A small segmentation model, trained from scratch.
Model: 64-pixel images, arch resnet_bottleneck, activation elu, depths [3, 6, 6].
Data: trained on aerial photos of the United States (SatlasPretrain), 4.7 epochs.
Rows from block 9, named by matrix and row number. Each number is 500 + 25 x the weight over the matrix's rms, rounded and kept within 0 to 999. All counts start at 0. Numbers have three digits each.
# short0: shortcut pointwise conv, stride 2 (model.blocks.9.short.0.weight, 512x256x1x1), inputs 172-255
short0.42:500474502529502519501508509517498504506530499489507475485507534512472487490508462510504493476507515493497493511509473511507481515508489473482488494495484469495502513512499488510506521525492489490505500488493465503468507516502483460532510483485497493512
short0.43:520504498467562514603520486507543555473506496555518482508486476476504502482443508469490473502452500515491480549503492517529469509477536526498544535488529476506499481519487455458564527465512518498552515418466514445533499508598512509509521464492436512519
short0.44:506516505413476530440524501453561506472523499480503520505511496516473576520442502530486492471473476536500538446497499550515456473499498575490518492452439485554455568471501538523468525431538513551476534523475505479526479513553480482508471470519486466470
short0.45:454486518471537463527549528493507531468484511535493479497526508500533544451486494465510497492473501485504526514507500498485467507544524501482502494503488482485518502522483505503519473501520478484505493544509483489513515472470508448499520572483508489558
short0.46:514415514511519502507500471456422562501473598575469509521431459480520494473457493524535503547531439496446480536541531465483511498521562466514474515493461484524488465507460501488485474479539490517553456465521483479516551520509422475511527546465482473577
short0.47:518429490555505510534543479501554483465536511476493520509475533511542501535574488508500506497516474516506563542499501519469492494511491482523462457550484450498511511512503562489539527537504508490496484503495511491490481498543515539468514475507518476470
short0.48:484516513471500518527513506516451493485531484526474499510483489467506500515515492506502521503496486471499490510533517514490474525509473503514488519515474527515485488491496506484472503496501490487485487494521474474500498490507509506491520481466473484494
short0.49:520529508543463535495537500518498515482495501497497498502517498549508522502496506461520524487502510528496503506518497514541553470469465516514500496532521521517474512498486494525461455472502469482512498508514522471482485475469490532461461486514497493487
short0.50:472514519543497460480462465501520466544510477468451529507522533485512504521501525465506535500537495490470495495472510516511459526463526486523526515585525511553514544499464460487499527540487482546482517526476476460507547498540472450452502468448480500544
short0.51:494499502503509473476490476520504503500483488489517508511486468515483506478545456521486478497497512513500457523489513472496486499492470488495475522520480472467506486459518510505512511466502500484530515531463487472500511526504471470488497516518501510505
short0.52:535492490494485451497505509509501514539474457498509517506504494470474513498532530522495522521467495511488482549501468478501477480521474476497527499494558496432491526471511475498490494461496506496479537515470532503481501474517480495491436531499469495494
short0.53:468500504551497514462506483524523531492518522531493511511516475513485507513535506506480508500483534503497539501489481481479535539522465496494471492465516515508508524476505499504500481496529512473507458531529508507496495465493478527486509499510475503508
short0.54:504514517481505502517497522519553528485446519484483498519456508485488495451520527468497468508498498484512534507496528523492526519506504471512494481493489491508448477499544552490505467508507476506489476519455451504523497527457516481535501472524498488459
short0.55:503518493458525492494528515474481504516519464516492479482527503520515540505484478476515501493517499464515502431434488478448479512485486460505499476549462465489491467517469496493461550524520469546513462480519483431529527468506470464502498471489482499505
short0.56:478478482527489512523510534539503488507506484539444533530492581479475490475508542507526490528503526535498581511512507493506463485500459517526507488510497510513524480502496529466477530507483466550497466516526511470517518485536526509480499531475486555458
short0.57:456527507504477481558513525536459517528507529478522494540479540462477461503459427474477436519515557532516449490478506512508441476452523497444455500490475512449483556475479489554501527507509480410478506474446552498546493485479517483477521568530527471484
short0.58:524487513543492492510546490474504497529511531460496556521554457499486487516480480497510499523504480460456542492497430484457494546480452538458496519438468499453468523512484467488493426499520481497481454486453522521509491493525484529489503464493459469478
short0.59:467463496497498491533486520577560548503526516495450430496564464498515486558567500480536506575528516532528514537484506502467507557478495519514567452479469524521515424486438509535540521526501487475486545493448479536498439494503471476496509540535499469585
short0.60:465500478510514497520482522503476503484518468508535492519528481534486517507465525495527488514490478472474463521524491519513527513479491483541478491512512513495532487547523493537557482511535492529504496458466463474517506492501521463500495528498518474456
short0.61:476511470538449516515497516484501490510511525473489514512498527492488526476544533483519533499518500526461521462505553502509508488512498490471509536518460466494540496503468496538492520540485527546511512469520453562480470554463475502481544505521516530452
short0.62:496484479498507536468490520525524492442473511502502500452537488516501518484490480487510511500522511477524493549511484496492479490526519490515478496504490458504497520521491516477523501485485509494493497460494484502485538477473525482510534483465506497493
short0.63:489467516532460574470500497521489490494489507517509495491493497527494498500487524474457481483521517494488486492496478508446448497517528544500455502456496467565496473502488501490474511508495512500513518537515504466490499492484529515531503468483538496480
short0.64:478467478540505492533451530474479509494521489516532508496514505505512527483494418485505510477468509497463566486494536494501480510491496512473458492473518459504501479554535531509472471509488472525503463500518480557453461486515541503507565494482513504470
short0.65:529532515523507514476478477493478471468535522481494524509528490544499514505470481529533496488509475509512523493484519519482490484511479509485499471508508478495497491490511494470486480533511499506473491498505483502492476530490500489531468436500500504522
short0.66:444511470474541468487497504497481485482465460509492495453490442509511522484511504486521528496511494488508481514522484485510474505510495493506583546497511517483469511439495486474498505484493463487473482497547502475530461499508477526539483497488481481459
short0.67:462478501500505543515491513516496497493485466456534492479525528492474483470544470513502489492507569484535442563473511471518469458463507468491463505511547516497499496499521478551489529475510474496512508499472473409475477457460501501502475497506559497473
short0.68:517502504514533514513525453498492488496496480486520478487466499480458520450469494535531442489515477522501462474504505497487461540511516529493518524474502485508452503498482499533499512513503479510517503475491507461546482472484539474494474501493502514491
short0.69:487500519478528498503443514517542514480503504471502478479509506490489522500493453475511497490516531520551517519494476481503497480494501476522516462503500496531500486490525517519508494514516498510521462546499506490463493513485504504482510482528508514496
short0.70:526518480508493502477505508485538498483503501487526495489500487511499511456499482480529530505506462492503513520523485510494508493511501506505516487490493480517500485487486523497499524491494485514515486504488503521498481483511510495510529533505450487508
short0.71:527496536472536441459488482477504475509500476485500487505483580497509576505495559470444508492510472497477495483502500552516534529540507501505437491434527542526525489500562460514445525489491484470484549482512514533453562473496517486491437524502472511552
short0.72:484497472513508494544512498501525533507511478523440491531498461503494503454521492503518458482503469487554484478512500468426491508518564530476492501469515493503470470488478475497480480494526511511470544450471451503475491480488491502495498535470510522537
short0.73:493531504520476520519482500499494496465504473508542498524550480499506504460495492525523529506486507534502497464509490503474508514535491518507487492520491518529513457522539521488576459501524530504503540508501501528477512494498517533509491500490508462445
short0.74:514513547518514502494486511529500539488543526494511483502496501477524500478480492512548490494520524490517496516490464484474512524489500509510545502465532529537514519481470475465517477452484476474459524518509472471487482473496511517511498477504483540460
short0.75:497525477476495486500496517512524502497500542519487516477491501492494521464494497445504494496503506494506496507509464485486507491509530467507501532499491485516477489527468523517519548505477494496522476513515477492510480495529505532537497483499484498472
short0.76:503462542474504520493523481509508525533497485457492502518452506487493509496500486501515451475437508501507564479454501523446483509483512517503506525447515471533494503488499515478500507549489518487492469507506562489518448466521524489492468488504529504445
short0.77:465473484518475499490485490515496507502496511523509488534481530538472473480491486497501559484505493526481515471512486495497515492476538536485503500455488458518489474501485491485470506495480468493513498547479509518542473490469521457532512492495480504478
short0.78:484500503491503503492500474515500491530477498519486482510502463493480520519503508479472503505494503534496498489477516484509559461483473500530498516499523502525504477490482512567507515498488497506517513496491488518510519498503477524468459491499502497532
short0.79:525502491489457500504459504427484506515511523553480482486524527489521492505495529507518502542491528480495525558543521513535480522487488486534504496531513469500490509503519516493522483476471523533464504469510520532509484495529445528516487487498529492469
short0.80:523493510499506453506477498492512498516517490496489477502505504513493496492488499499498498522501484466487506494496485497487473526519484491475502469484526517507475509493492478541512484495518456519503534513550482472525479508465488492499501502474493521493
short0.81:477549516482501482501497524465454557501498524509492534495501490521483491459500544496512483461517490498499491505501507477484505506512535469494497472507490535494478476465506503475479466490534475492511513500510485521488486469472517485497493471529489526520
short0.82:478510532479528502533507528498479527454480459542517466503532468476519504509490507526526483520450547511524507494485488544486474447483500508519534508468497473517503490512509482505560510508555524498504496496485479452538484525490476481498506528526522498530
short0.83:525520515509510504513500524503509506482510505508509522487494524506508491498479483473496455520517504522514488494520501503522509504505508508549508513517520529510500493498479536509526517524491523507530476545449482511478485514503521508510502503481466470531
short0.84:484497481467512496437491518515552456519558468518481502487495518494481475483481470490504459510538504525517460429492535501474491516519447438518468479493494537501515473495461522496454514487513487498473604542509522513493488501511499542524490529483528464448
short0.85:493553462506446477523487505475515501511475485527490511510485550504482471501501459504518470491518482484520445484531514509468530546442438444515426448549466452494493567506504513535481441536482497460505537500578497538496479495508530500502498483462544548514
short0.86:486504520519506516499542501482500497487504500497542471530456473514526487513522436511499447511455477452560517535475467462461471469473519471488496504512506470510500512503470568467494506490515480505459471495477537476470491485476465489485532507481495490535
short0.87:483502466450545516516540479486483534521488522508470496527478510490504503437537520507533512500512513492552510481532526502527527537498473469482512525473498495483505519490506501467486492490509537505549443530496487504471484507474488502508491526527480519529
short0.88:490496530487507502492499493488479498503539470525551488533484513462506474497479501531535515491485533492468465540536480494482460505514478491556503508446509514484514471512483545526491509472488471521510498507486537481541488506489466504480508518485504537535
short0.89:495525517489495550501514482496498537473506501500511494485532480514503504532517483483497512504510496509510507502477488498488492521488497504509506513460502498491520503493497484501482497492512491494504520482503463504484460485490536511523522493513483508453
short0.90:474512520541511516535493456457454524481582522541454502495478576439488460501417627517514489477516486540530537516545505471471474451585503480516457553491540508485469544506433453478498551531502501541509473490473506544493535425502487519498506487503463503427
short0.91:506518486511483526492450514484551535474489566528518507522473508529520506516497493484489505509472490451518482546505533464493489495476470474470525496525447526515509503503544558469470473491510500516520481535545476479477494500489487459541482517550489455481
short0.92:509479473496477493522507504501482513518538505488480469517530475502508514495522481514470526510457524508511534509538497486475463564505536538536510479484510518528486527509495511479508481516518497485484483519507515498510514519492520507493512507495533521484
short0.93:473489476493555469567530492480511594460512483495468481491462527518504505517517517513506488493504458467482502481504489507507549456508511518457479498530532515483538487501515459476502540475521433524508518508531513475522491436480517488475463514476458446544
short0.94:475497499504520476540452548482488503519511513494516483509478460500488498522512489535502456502519527442493508494527465452526465500471518490495533480493470532517489511509467564517509499476504486444517527503513478465468496513475447526490490465509491504526
short0.95:480467506513514479510497486473453489503511540489500492504457481530458542487466506519503535490422512514476510457512499521455479472555491517478470470523526489490507534475492496531532459496488510492521507486553501508517515495473499469478478501480502509472
short0.96:499485512442475455501516501495504533506501507517532477501490549500520510504505535475497513495493507475515517539487525494479530494502513499507485500521507506467539501517508526505530501535527485499484536508501465513490509504463515504482494469441503487486
short0.97:472471485472486501475514531526505479539485461513503543502469527552497507492491521515517536520488525459473463533495475498475508493494483483515481464472497467501488497497492472492504493457476533560505491562485463543446501524486495494511543484509496487531
short0.98:490476481523527496521534497491492515494540519495471484520523498503542478534507491522533467520474508508515520498482504550489507487516515517507489476519505498501487514490489509501483502494516497510499486501491470513501506500468480503502485488506490494506
short0.99:511499503497490483477468498530529481506480481511495495508524493446465525499495483491433534499474526463504483531509472483510489513559519521470501533485510462533476508497513500486505452519526508483437455470430491551501482486491514472505499542460499491498
short0.100:526504522492467441493519489510477545486498481478529485485469525561496479461545508437506487473508510507509518511486492520532537443543489522520519497500503501524528535530516511526503457535487484459529499502464473512514482540525491483468493508534494484456
short0.101:484508487471503470506500503516505499502536490516504485503500509491512528503500494489487512486481477490492464471499499479522510535495465509489497496493494493485490501474479486507502492508489507509497476523534515499486509478521508545451508513464511501447
short0.102:533479501467461464494508529568540519481490474527446463493490488498490500494514517499472480461529488471527488459542509448470502516518476535499492503528458458477472490495518543491470509500481499486521439485497455486516441501546590499456513528505462513488
short0.103:492525522545501494533497448506460490513530516515513518526519516463500502516525497515507518531506469514469482478500479493508509526482486506482488485490477509521517493508504504507497503481524505511477473516525508502524511490454467491516495491506498507463
short0.104:534547512450482513405530524484493555488457527523524458499547509503509456505462463484527555517538472494493521484476459471476465553533523524508501494559445545648500503513494420467538539525461472497505497488484464433476555473464507495491566507510501482471
short0.105:482488481496504544500493498496476516519492479515493478483498496514487505480493505491488510486512486501479489533497530511478494506524486495503520505491500473487483491493514482526491490500480486487464489514477506505479514491501471494490497554491507506486
short0.106:469515496505481514510473479509506516518501536458487492510456492483513501510509498495520487524506490528516546484490494525479467496458483502511474515504533500470516497533473493479471493501497511535518494513530453475509546484511487499502470497501522490501
short0.107:481469517488519477470504520513498491482454484526471506484454524500488499468469475533527526506488477483514579504504466486518475481455474533469470515491530502488493501530507459445487430565519488487503509530499513448499442490512562458504530497518503462500
short0.108:502466488511498489504481514479498502478503497525526487500468484479484513490539487492542534486537464483491503493491484519490496465500498507490495476512485482518532555529509535514465510506475466487500523505477499449494500525479508495509466515519504473484
short0.109:545507492502503485521452490495465514497498476518483530520506491533507469493468472528514503527500466519497494511447497525486510504529534505475509559530527472470490508496474482478496486501524495463468482527466505484530492483532513502477475529469516469514
short0.110:503493489530538487505479501500507508533498469514519498524481548491515466486508502471508499483489484523526497490508503483521516503496501518530499513489508529525516488495482478534507503509527488468488537470490504512467506503550508490489504505505512498503
short0.111:534515456517508491526510494509497493489528478544476516532482457486517460490525415521531499535480460461480484517514481454502546485462500514484509471514473489455512498503484520490469471550529482499480493507548513538503441498465494505503490499503490494466
short0.112:545492500476547472505462500529472475492483470519531483491517524539470500492494531506494477492523527481486541509547502489490467530495493500557494510458549504520478475510476487477471515523483486517461521523509468471451537524530504518510493495472486475527
short0.113:444494481512491493488503512517542498509520494528517554471489537487503472474514494507507505493459545490466481509532454468525472501486515455491521494514465502536505540524498519495475454573496517520498521491481553509477482497512461515474479502481482520512
short0.114:469491432501492457496448515462545533485499527522481506449482489508534535530521471510500501464527501511521518508486485503494472509525549538489471492482491488499486492495531512480487533527536499521517543461553519486502552498462489509538477487471491489505
short0.115:517520529508447493509519493477509536488501506560492527510458472508532522510532507503480510476516540482525508525475465504501483501506489537441526498484506493478508526512486474532479542492528481532501497454436492498488506502501465501558519495521529467500
short0.116:510490506494484525514494496509494496506534503473494495496512488547477538520504487515518469517531481497481527505530477534464504488511510496520548529472482498520515501479504505464472479483489512492503470501493501470530485492482499489504498516496479493519
short0.117:513515461468460493474506511520547485525497514496441480541493458448523483498492495496510506518481497494520480521483493496476488488486458479507519496521504506521518455516514486483488507480519485448515535506514486464501490479509495473471484508525468491504
short0.118:516482537517546451496534533519510473534500493482509510505483458501517490582544467536498512505472503490460504567473500537513478479526522517483478518523506511488520540505499470528465452514514484520466501552539513500518474477516487510471551489496485482599
short0.119:546456522518485549497507491498488509531527544545511502526508469509462473476499481444489530512453536489528493505511488411493469529484496530494496553482494443485478464514430523520456471522532510493512503485445485523517507525465518507512471499520524510502
short0.120:504509473490511467512517531495516470511528492533501504492513481505463496474482493458511517511455521487534492465517473508508509493521489535491513483469503505507473497487504499508502481515510512487516494481494477464485500515478484502500465507483519525492
short0.121:506492472467447498457477480492497518490492498499471491506511508528507529593523495542530529514540461493514515478447511488531540478479469480497476406524452487536509498542457462501513519515495514519544496445541510532513549516469479542529450515502485493530
short0.122:530497501521483523513506476512508468460516504544526511508480527492497515521497546465453526504490478498544453481507486525504525544494489524509530491502488501496487463491491490507517486515489524528532519471470512487453497520500497490493510493492506471510
short0.123:503476509480507532494516494497493494513494499523522482500536527477506491514514485531489537502453509468478499505495489495468480476530500506502521527453514479531490506504508504480497511500514489483516508514488486456532505487499483511508506502502492488540
short0.124:489490495482505513493492499539527486520500464528502457488493496526495495531467462502523474509505476489505480532540505494521491490498508501501488519524500495507474491491530506538516505510526511490488519498504517505461492504504518484481496516494476513528
short0.125:498525483478501508515486481498481499507565480504453492495462462477494486514504464509524498511495519483534487503492521456497488516502492496519530537446488487502505529493503486465524476525492514523517482482502491491461512512488492487453490486493489494528
short0.126:486491533469487483500539505539504493465534546488499521491489524466513494505502501502490519488490492533512497493503482527528517519475508500514501512541533494508507459489495507496506469500510523495508510505521451477528487525519489516478476501517510512495
short0.127:509484519478525542499504487507502478516507525508531496454523485486453499559507523520471432460536497498562478543511494507459510495557483484504479489499474397416511510498501512588523509516495477458469472463581464559481501554520508518475470508485521437508
short0.128:484515479472462527499505517511478545473498489487487523506487488501534506504503529507515505484471519499522498533499507512537530504489519462507491486563486506508519508509535494528494470525520471516487503491471490478497479473512500491496500478502500486509
short0.129:472506514539473525519489512507526507474495546513525508537508526500515504488453510565502468521556502499533551469465516475517514560456469457520498503452537515495514507516489534476502527480511555474497541490528502480512482489576483478499484488489494498500
short0.130:504470516513493535537504485537524518500501475493502486475469462533520505491470505527500553490491497515518543517469505529459490510505509500512498531481496524486496531480498531510552446487484532547500536518519553536501516529480519489516476490499494511494
short0.131:530450482475487504507484491490502512491509471522540492498543461473491481487482466507501521521495481493485482471523504504518471472488500489498490562478489505486519497497505486530479469514488510502528486465492525484515480496531528526486507499497478483485
short0.132:506502521453452513508475474492486487501495515453523496498532469510523527484517485510496529496503478487496491530511486490498524497528484494470509533496524475489524512496491496548482494497496475490496496504492501511488477521522507518499478480470486460511
short0.133:499468471508468506465499536500507471502513486492496481493545487510487465469499478544494508496500498478489506504511491474514522503509497512509521486456526511520526509539523570514485521499507492522515487481488476502496500530533486482523448501485496479497
short0.134:495537488499520547486504519489457472514538560475500488511499502494520527492520491488546489495556478504474476514508557525497502540479459458503490418471511510496529500501478487512500502429548513509530485537497541516470510497464516554508488500494539503441
short0.135:500481486496498496502520538502520481486497503536485493499457508521528489531499511498516423501471498491505529466509454529513500507501543498517492456529512473500510505469478537593495555490501525480506465506516531463498511523492477521483472484523501500488
short0.136:475460461485573526518504477490477561480464520510489522490454463526516455475500476549552478531462502514424521464521483473471517534532484508534466497490508501456493528532459477496552435505475540532438490464508514508574554534488517500529517511537466527513
short0.137:445524464510621540455505483530530466497548450429445447488475489487504413500507470511587489502468501572481569534507472530479513482466523518504472426476517492476482519492516510544522486463522496482494556523459551491559451498488457472502502499485507537461
short0.138:528518519489468524511493508507464493477504505465473506513511494502506487486527501493509476506469505503536495466489427507530488464496499493496478463463515489451494509494489500476511481471492509493496529481488501486460491537531532475501563509519520465484
short0.139:500495498497496538496517484521514496502491492525516493510527528525497519478483483483495481499444494507531512532493504503495512523497485522481504544477490492534541469503471496490478502505501485474514492518493469503511506452499506523486478486493491487505
short0.140:510516497492494518467457484493474473508500451487469485503503525493475497444490488496487484461497469515543501537529504514487527487434506508488529522488509522481514518492557528479515506507503474448519490467507517499473466513464509473528478582489484543543
short0.141:496506502507499524489469509476506493493496505520524496505490482504501474472489526494528517495514538509487522497508495510470514492485467540504502499522499525509481497500523492544473542492489487530484521480501494499528437516542502488483508489492508484512
short0.142:506532502567515501504466525514516501502491496476508524474528528506482465496491504513496495507476501490502525511533502499499468506493485514499499514456484478461502500477460518513497519465519479481442497518496459502496509551531533499541517534462507519498
short0.143:497516518517487505490480505524494493497482530464490513478494517514451485497511457501480519502529513502495462471499502448509507498468502503508470487498500482470473504486494468485488457509505466502504480531520536515487464497535511486490484512487519488520
short0.144:511477511484503504518440536486516505506538478482502489523486520507527465500510508487505490496487536492520482456494490458511507471490526537503496527465545538499506526491446546480526473557542506504476464483500468512545526450477544592483477540533498534528
short0.145:487473466497516478480455477549486435509510551484526500440501428478564479519478460531485526513504490542493515504516504529581525525513473471489498524478516465459445479465470430522477506449478489510524493454467518510511497552553517411442521508442551451469
short0.146:484499507539505490516488483476483511511521476517471503503498513515513507521505506502493522505528479516500482499515544497461536500503487499518505516499510480522460474490495427505482503500510510495462483476489514512498519475478493514501488514499498490522
short0.147:485481524528491472547490516510537467484498481528484491491484540488499525494501490511475509487503488486505491514513470540491462490479501500466504497527501506512514500485501486512482492491486501525468546507506488478497486499490461474508505508502497485485
short0.148:477497483504514545458529500499474476496454507474507493551488499473506503536462468502448494507490477355503459477474472428497481510443496522476478477460486491495473471503474465505517514518498464486536558518563507478476506537488530491517517471527503495518
short0.149:500500523511480529496496505496481479511509491486503497518529522483474510503495470488516492496485495511519504490484500455515514497504472492508499520505499506500513501527511507531524478509499489487517500495490527495501485500500503493523518525481498496484
short0.150:501523492463439523449507496478497453514473484473517528536495503478510517432467491458523503479502482602556481484527520524474466514522511538497450446482522496462457540467475513518497460544518493487451468479519542480514468527472491492561446486499509515478
short0.151:496465481508504464498480503475504495514477495514491493525500512481467509504508474491543544490486496489528508499494474481509485496489501531483529504493511503487507547500487508534521504508502491472510451450477507520495499477508517488494485516509493504484
short0.152:489482501495502534480510496488488506530482523510512507507479489454508453517516483478478548501494496522497507493491491544480472480481503483485471483493490466508503480509521501486452483521519500497521492510501496488478523517501486468529523519483528473511
short0.153:512473518533473498501507523479499515518474506507523519496487499535521479504503535500515474498507539558469534518495490472517481490528528509527519500491518496493486507485501554495476457503460487532453519516507513552468469475494486526479526496491480478521
short0.154:494523506481520514479481509533469502500538497535464514474520486530513486470516528504470514518489524491507490510489499481494521474477488540490539522492505544494518482500468490513500498528503479480486506482494521509463498517477493505475482487500494516512
short0.155:498504506486479461503515451548517502489498456528491490522457480539514521502541484509434524493478542529541470512475506490487468451468497533496545484489532504545496487470491449428495497516515474544492499481510526499492448471476493458504480457544472520471
short0.156:426455471503512506540538505497489466492529463489514555521524454480526522523485457521466515498514537476526493489495505473511504521497491505522511499488493464502472498504502472486487543508513524521459484516497492497497562503499461507473497476547526494508
short0.157:484559481493526508501507510551515484488480491527483500554510476514516505501507553518487517496473483473524512496535464517509470520459489481534496527446505492511496515538505543472490514491522532496496555515472474533526519534530495488471492461504484485521
short0.158:480499494506501548499485478508503518533513447481521506512526513539510499486483486482464537483471526475488513501489510515520463540502481506469490509465503511505486512508504474466514500513512537529482508537525509523485525507514496486522485495488533484503
short0.159:502517482518502493503466502474512513512512514477485483494477480482487491511480505487519510500515508548517544495452486524481515509491505497548502499506473526496487481534502529495478494496506534495434507504490497508525542548443494506499496483482480499508
short0.160:487527543460502485519473500479508476444476563481514470464505536442534511533458488432485522488551489452535455455473488504487501453448494539498501518445466491513503483525512504540509404459483473497520557497498495456469499473513481461514502494496471489487
short0.161:483535509507469518486490483468515516505504516519463523507483509473502502505471488483547485527500471529521506460465514523480510519500525466508492524484509542483482487472529516525484513490511473483473495519526472457505534509508496479483483501480506479486
short0.162:481512507517520501504467506462509518506523526502529524475480488532487491526521486468488514496484466501507534474530503473497499514504476492485516467507509485470504459484490514473545518508504515519484521477513480478481513486478513505481511486508504521530
short0.163:515513497511470473547486482484529491536448497439476488468505468544512478496522476510516513452501481506520490525478507491508415527484460473517488483492492547470487455494528499477530504486504481450514520534504519490547491518536515520533517514475554528502
short0.164:524525517452437507498492493495534571560526522477453497456458507446530507457468454535488495504498486520516492448526478507491520479493511435498539530485510543493512515478544468452510520457537490498478468506457460471528467481486469510479528529488444488504
short0.165:499518505496486486470508495483461491490484480483531485487500484505493479490502529505527510500482520497458475484508549475498497499492488501485478584527461482492493502470485475509519495544476506513503475514494484520508490497500494473497512489477507519532
short0.166:515471506500509495524504464527512490517461541498485515491502485513508500455494529523526508494519508474525479527464502490507516527503449542534483467460510531504505494492492456495514493537514506509475492480562472500466502492480449533476501476521509491474
short0.167:491498505471472496504508514496533506496526518479503505487527505498498492467454452541506540508484526475496491497511525489456506493512476492499484477491520476471483502477500501497470522506498496496509509494500543490484516470547470483472515502504495527479
short0.168:419486506503554550448507475533514520514625452540514468512472506576461507452519550428470451469488474469523458522515500495451505439489527471440567516523458521482466465459500516486539532528446463581477407507554535511470434462459560490513513480503472472481
short0.169:512502519481502483526471498491506535482472504486492487502514468528527508500491517507526490503488501524541547500554492511497507507473492489493514457522513507502476526503494466525535515495498519513516482506500478499519530485503498504471515502474485497509
short0.170:507505503569481515522472490503500467479571540456466516506490533518552430510522453511449471522516499491535513521507504474439472460466469466535585540448425537501550478479557537406491488434525475498492520476437450491513524460485470539535511528494484501531
short0.171:516544505500467552516476482533477518485495478483507500481516448491482513499478501483481521489492522495521526526505484469478528469496512495522513474444512528475477494478461469488472481526483467496525515500496464495481495502484516526496499514523526531498
short0.172:501494507460502473468466526492495496517507485515479514511444504510474486515536520492522516496515519484490498486494490476502490514487501534490502473477472494508495492508478486530472528459523500493479487502519517511517485514522501508489487480486513531518
short0.173:544506489464488511511503525506504477484485503516509498506521506475484509491496497512490494516480499483509505487507503466508488475482501481478508491540464473525501513514484499489498504499520513477504487488505498476489506485515491505473492501477500478488
short0.174:505552478512509481494524507478477523490513503504485483498496534510506526476485500493462487466494483485508501477491504487515507529483552501500494509475495502502512477502489509537494447509494461488502485488532485483493487509482485512482502535540509496496
short0.175:515477493484516496507507486515479477488516478511505507502501497506498494482509509497499514474484504482505507493488485514500547512488477509480496502512517520495499505494477507523497512469502505506493517504508501490472507507488498506488519504511473496489
short0.176:499506537508497495470496493481491503490502468470519539514517502529501501508481560494553453480482493546492541473555511510489495518503503510511475516539510509482470537506469502475520492539517530532528473470455484511491467502496517503456502474498496490494
short0.177:471522510462510524504500471487550539507526516500462490484474555532500522484479542476503480459511468598516571453508524503499535541493511509463499513462502488472478503482487493551500508475553484420510509502514508472527520532520486451477478508486536491526
short0.178:462533503529524516521570545484480514544525460511497487492481488452482501491460495535512434472537466539471513478510483560499510512476533519515507474509542466533504452495444490492540580513544518503489537495511607509497535457489497493518475508516519478530
short0.179:491446495449506520493498507501472473519484467479489494481504522498472469504518487520511479490514506482508488454507488512509483448525502502469435485481498526471533499503502518509531501471484510471503511503492507503498504503504496504517525516493466520483
short0.180:487518574490500517493452510468497486538504477454549505499519476456510427462512533544497462545472513485523386496486438431508467487450518437517469424462500456445500470525530496477533454453461476497448436497514494452497470496500502466498424510503507489544
short0.181:470486512448506488527486517480515503530573542498465464484471479542466503552493479502479515457457502498520481553530535449500476533519480470504501480502520514508505490480517524529491457514510512513498527472463477523514478492480513491475512502492510524516
short0.182:489458515463459507508491482461471471512503514467479531524497473476467486503514515522483472509515519509461500470539474487490518496524520464539478485479509548520466498535521436493493507501545466484488561505491500481507512533500474519506520503503501487502
short0.183:523477478498491519471495468532517538473505529504487521500525505514495459526495512478525512484485530510507508520455529573495483537519474469531511530512507490480520527510545497492503483498495501494514512471526502544541487485461506516537515496508494527486
short0.184:520486466534452461479480501468460517470463541484496548461504547474531468440502488568484492550517546494507489522504477487462499523468515489503516466569440490491504561516502462485500607536469509486470487505543591519486509467599455467477531476495484487484
short0.185:492502487531519507475494498493479501512538506489471492484485490520482486480499514495518497503505484527477526493516500501509497534486491511484450510469489505532514463521490482526511481481511492495496522499571491531477504504472494482468489517501498507486
short0.186:547513474512525484529539526482502497508525485479520514535510455463532512500523504495487466494531457486503486529506468526501489510485499496475477468502494490475515482499486473504558537551502485487500448472490500499477501518484508540515464511499533504490
short0.187:475487495464478478499474508472475483539469467491529537496481502535480492468523538492514528488509523497492536508539482462486494478486464491517520470504516494490481527519477485506502484473506485489506476492463508522503458548500475492505482525547496480485
short0.188:502473524523474486507458499506497513513466488465472495483548485517498530473498526499493503501500520514517512525510470503504523478482524534514510506465511543493499480491507511528495502495516492535557487498479488508531534508484525514546498521530467483498
short0.189:508499486497480467471485513469518516508550479486515485465506499504502509515511507459524514510499513468463497535496492498479502540520522496513477487521517503500511498486490510512516511516503481508476480491470481519505498493488519483519517497471534495497
short0.190:499529479504504495497513493511464508532527492477489517482509510516485531544478494501520510492472483486486510506524485502487483500503451475492515469490501492538501475496460501514498507505525475517521486498482512467512533488477521472495511514487510490492
short0.191:515434508484495525534532540498559464497497466497507531487545468517537500498494442565481491546501505476468433461525499557483493548473458476549452539530529482487549514533558526646467461470538491494519489515451476490487525525495509518484501449504512482464
short0.192:481526495459523491525491462515521516516531494497507488524496479502509470465510518496507469483530495499527525503463505513517526503490491486489504501460520517532515493500494484452493520507534526522485477516518524486545508469540491496526515488529519524470
short0.193:459503519577572508469459479430454458459439526455490528448466523542539515467495549501469568528503500482459511579488504478538407466510525507492446502507509555551508523528513520456513521482515462472485524511488523515515514466535443461454506447505525478490
short0.194:492449516513463500491481498492491479472485500507488520467490462527475499481520525489457503497507467505488501545521489498493497474464506500459489498528497524470527460505471499491518468437517485450498475515496512520518489477497488481488509519486515523548
short0.195:496485494491470472521520504516482556475462468515494493499495487508512485483506504506479471491493489496493516500496498542493497510540498497499503538516531506473503503502465493487492452486536450484521509502503506464497498522481499507472502472478484504508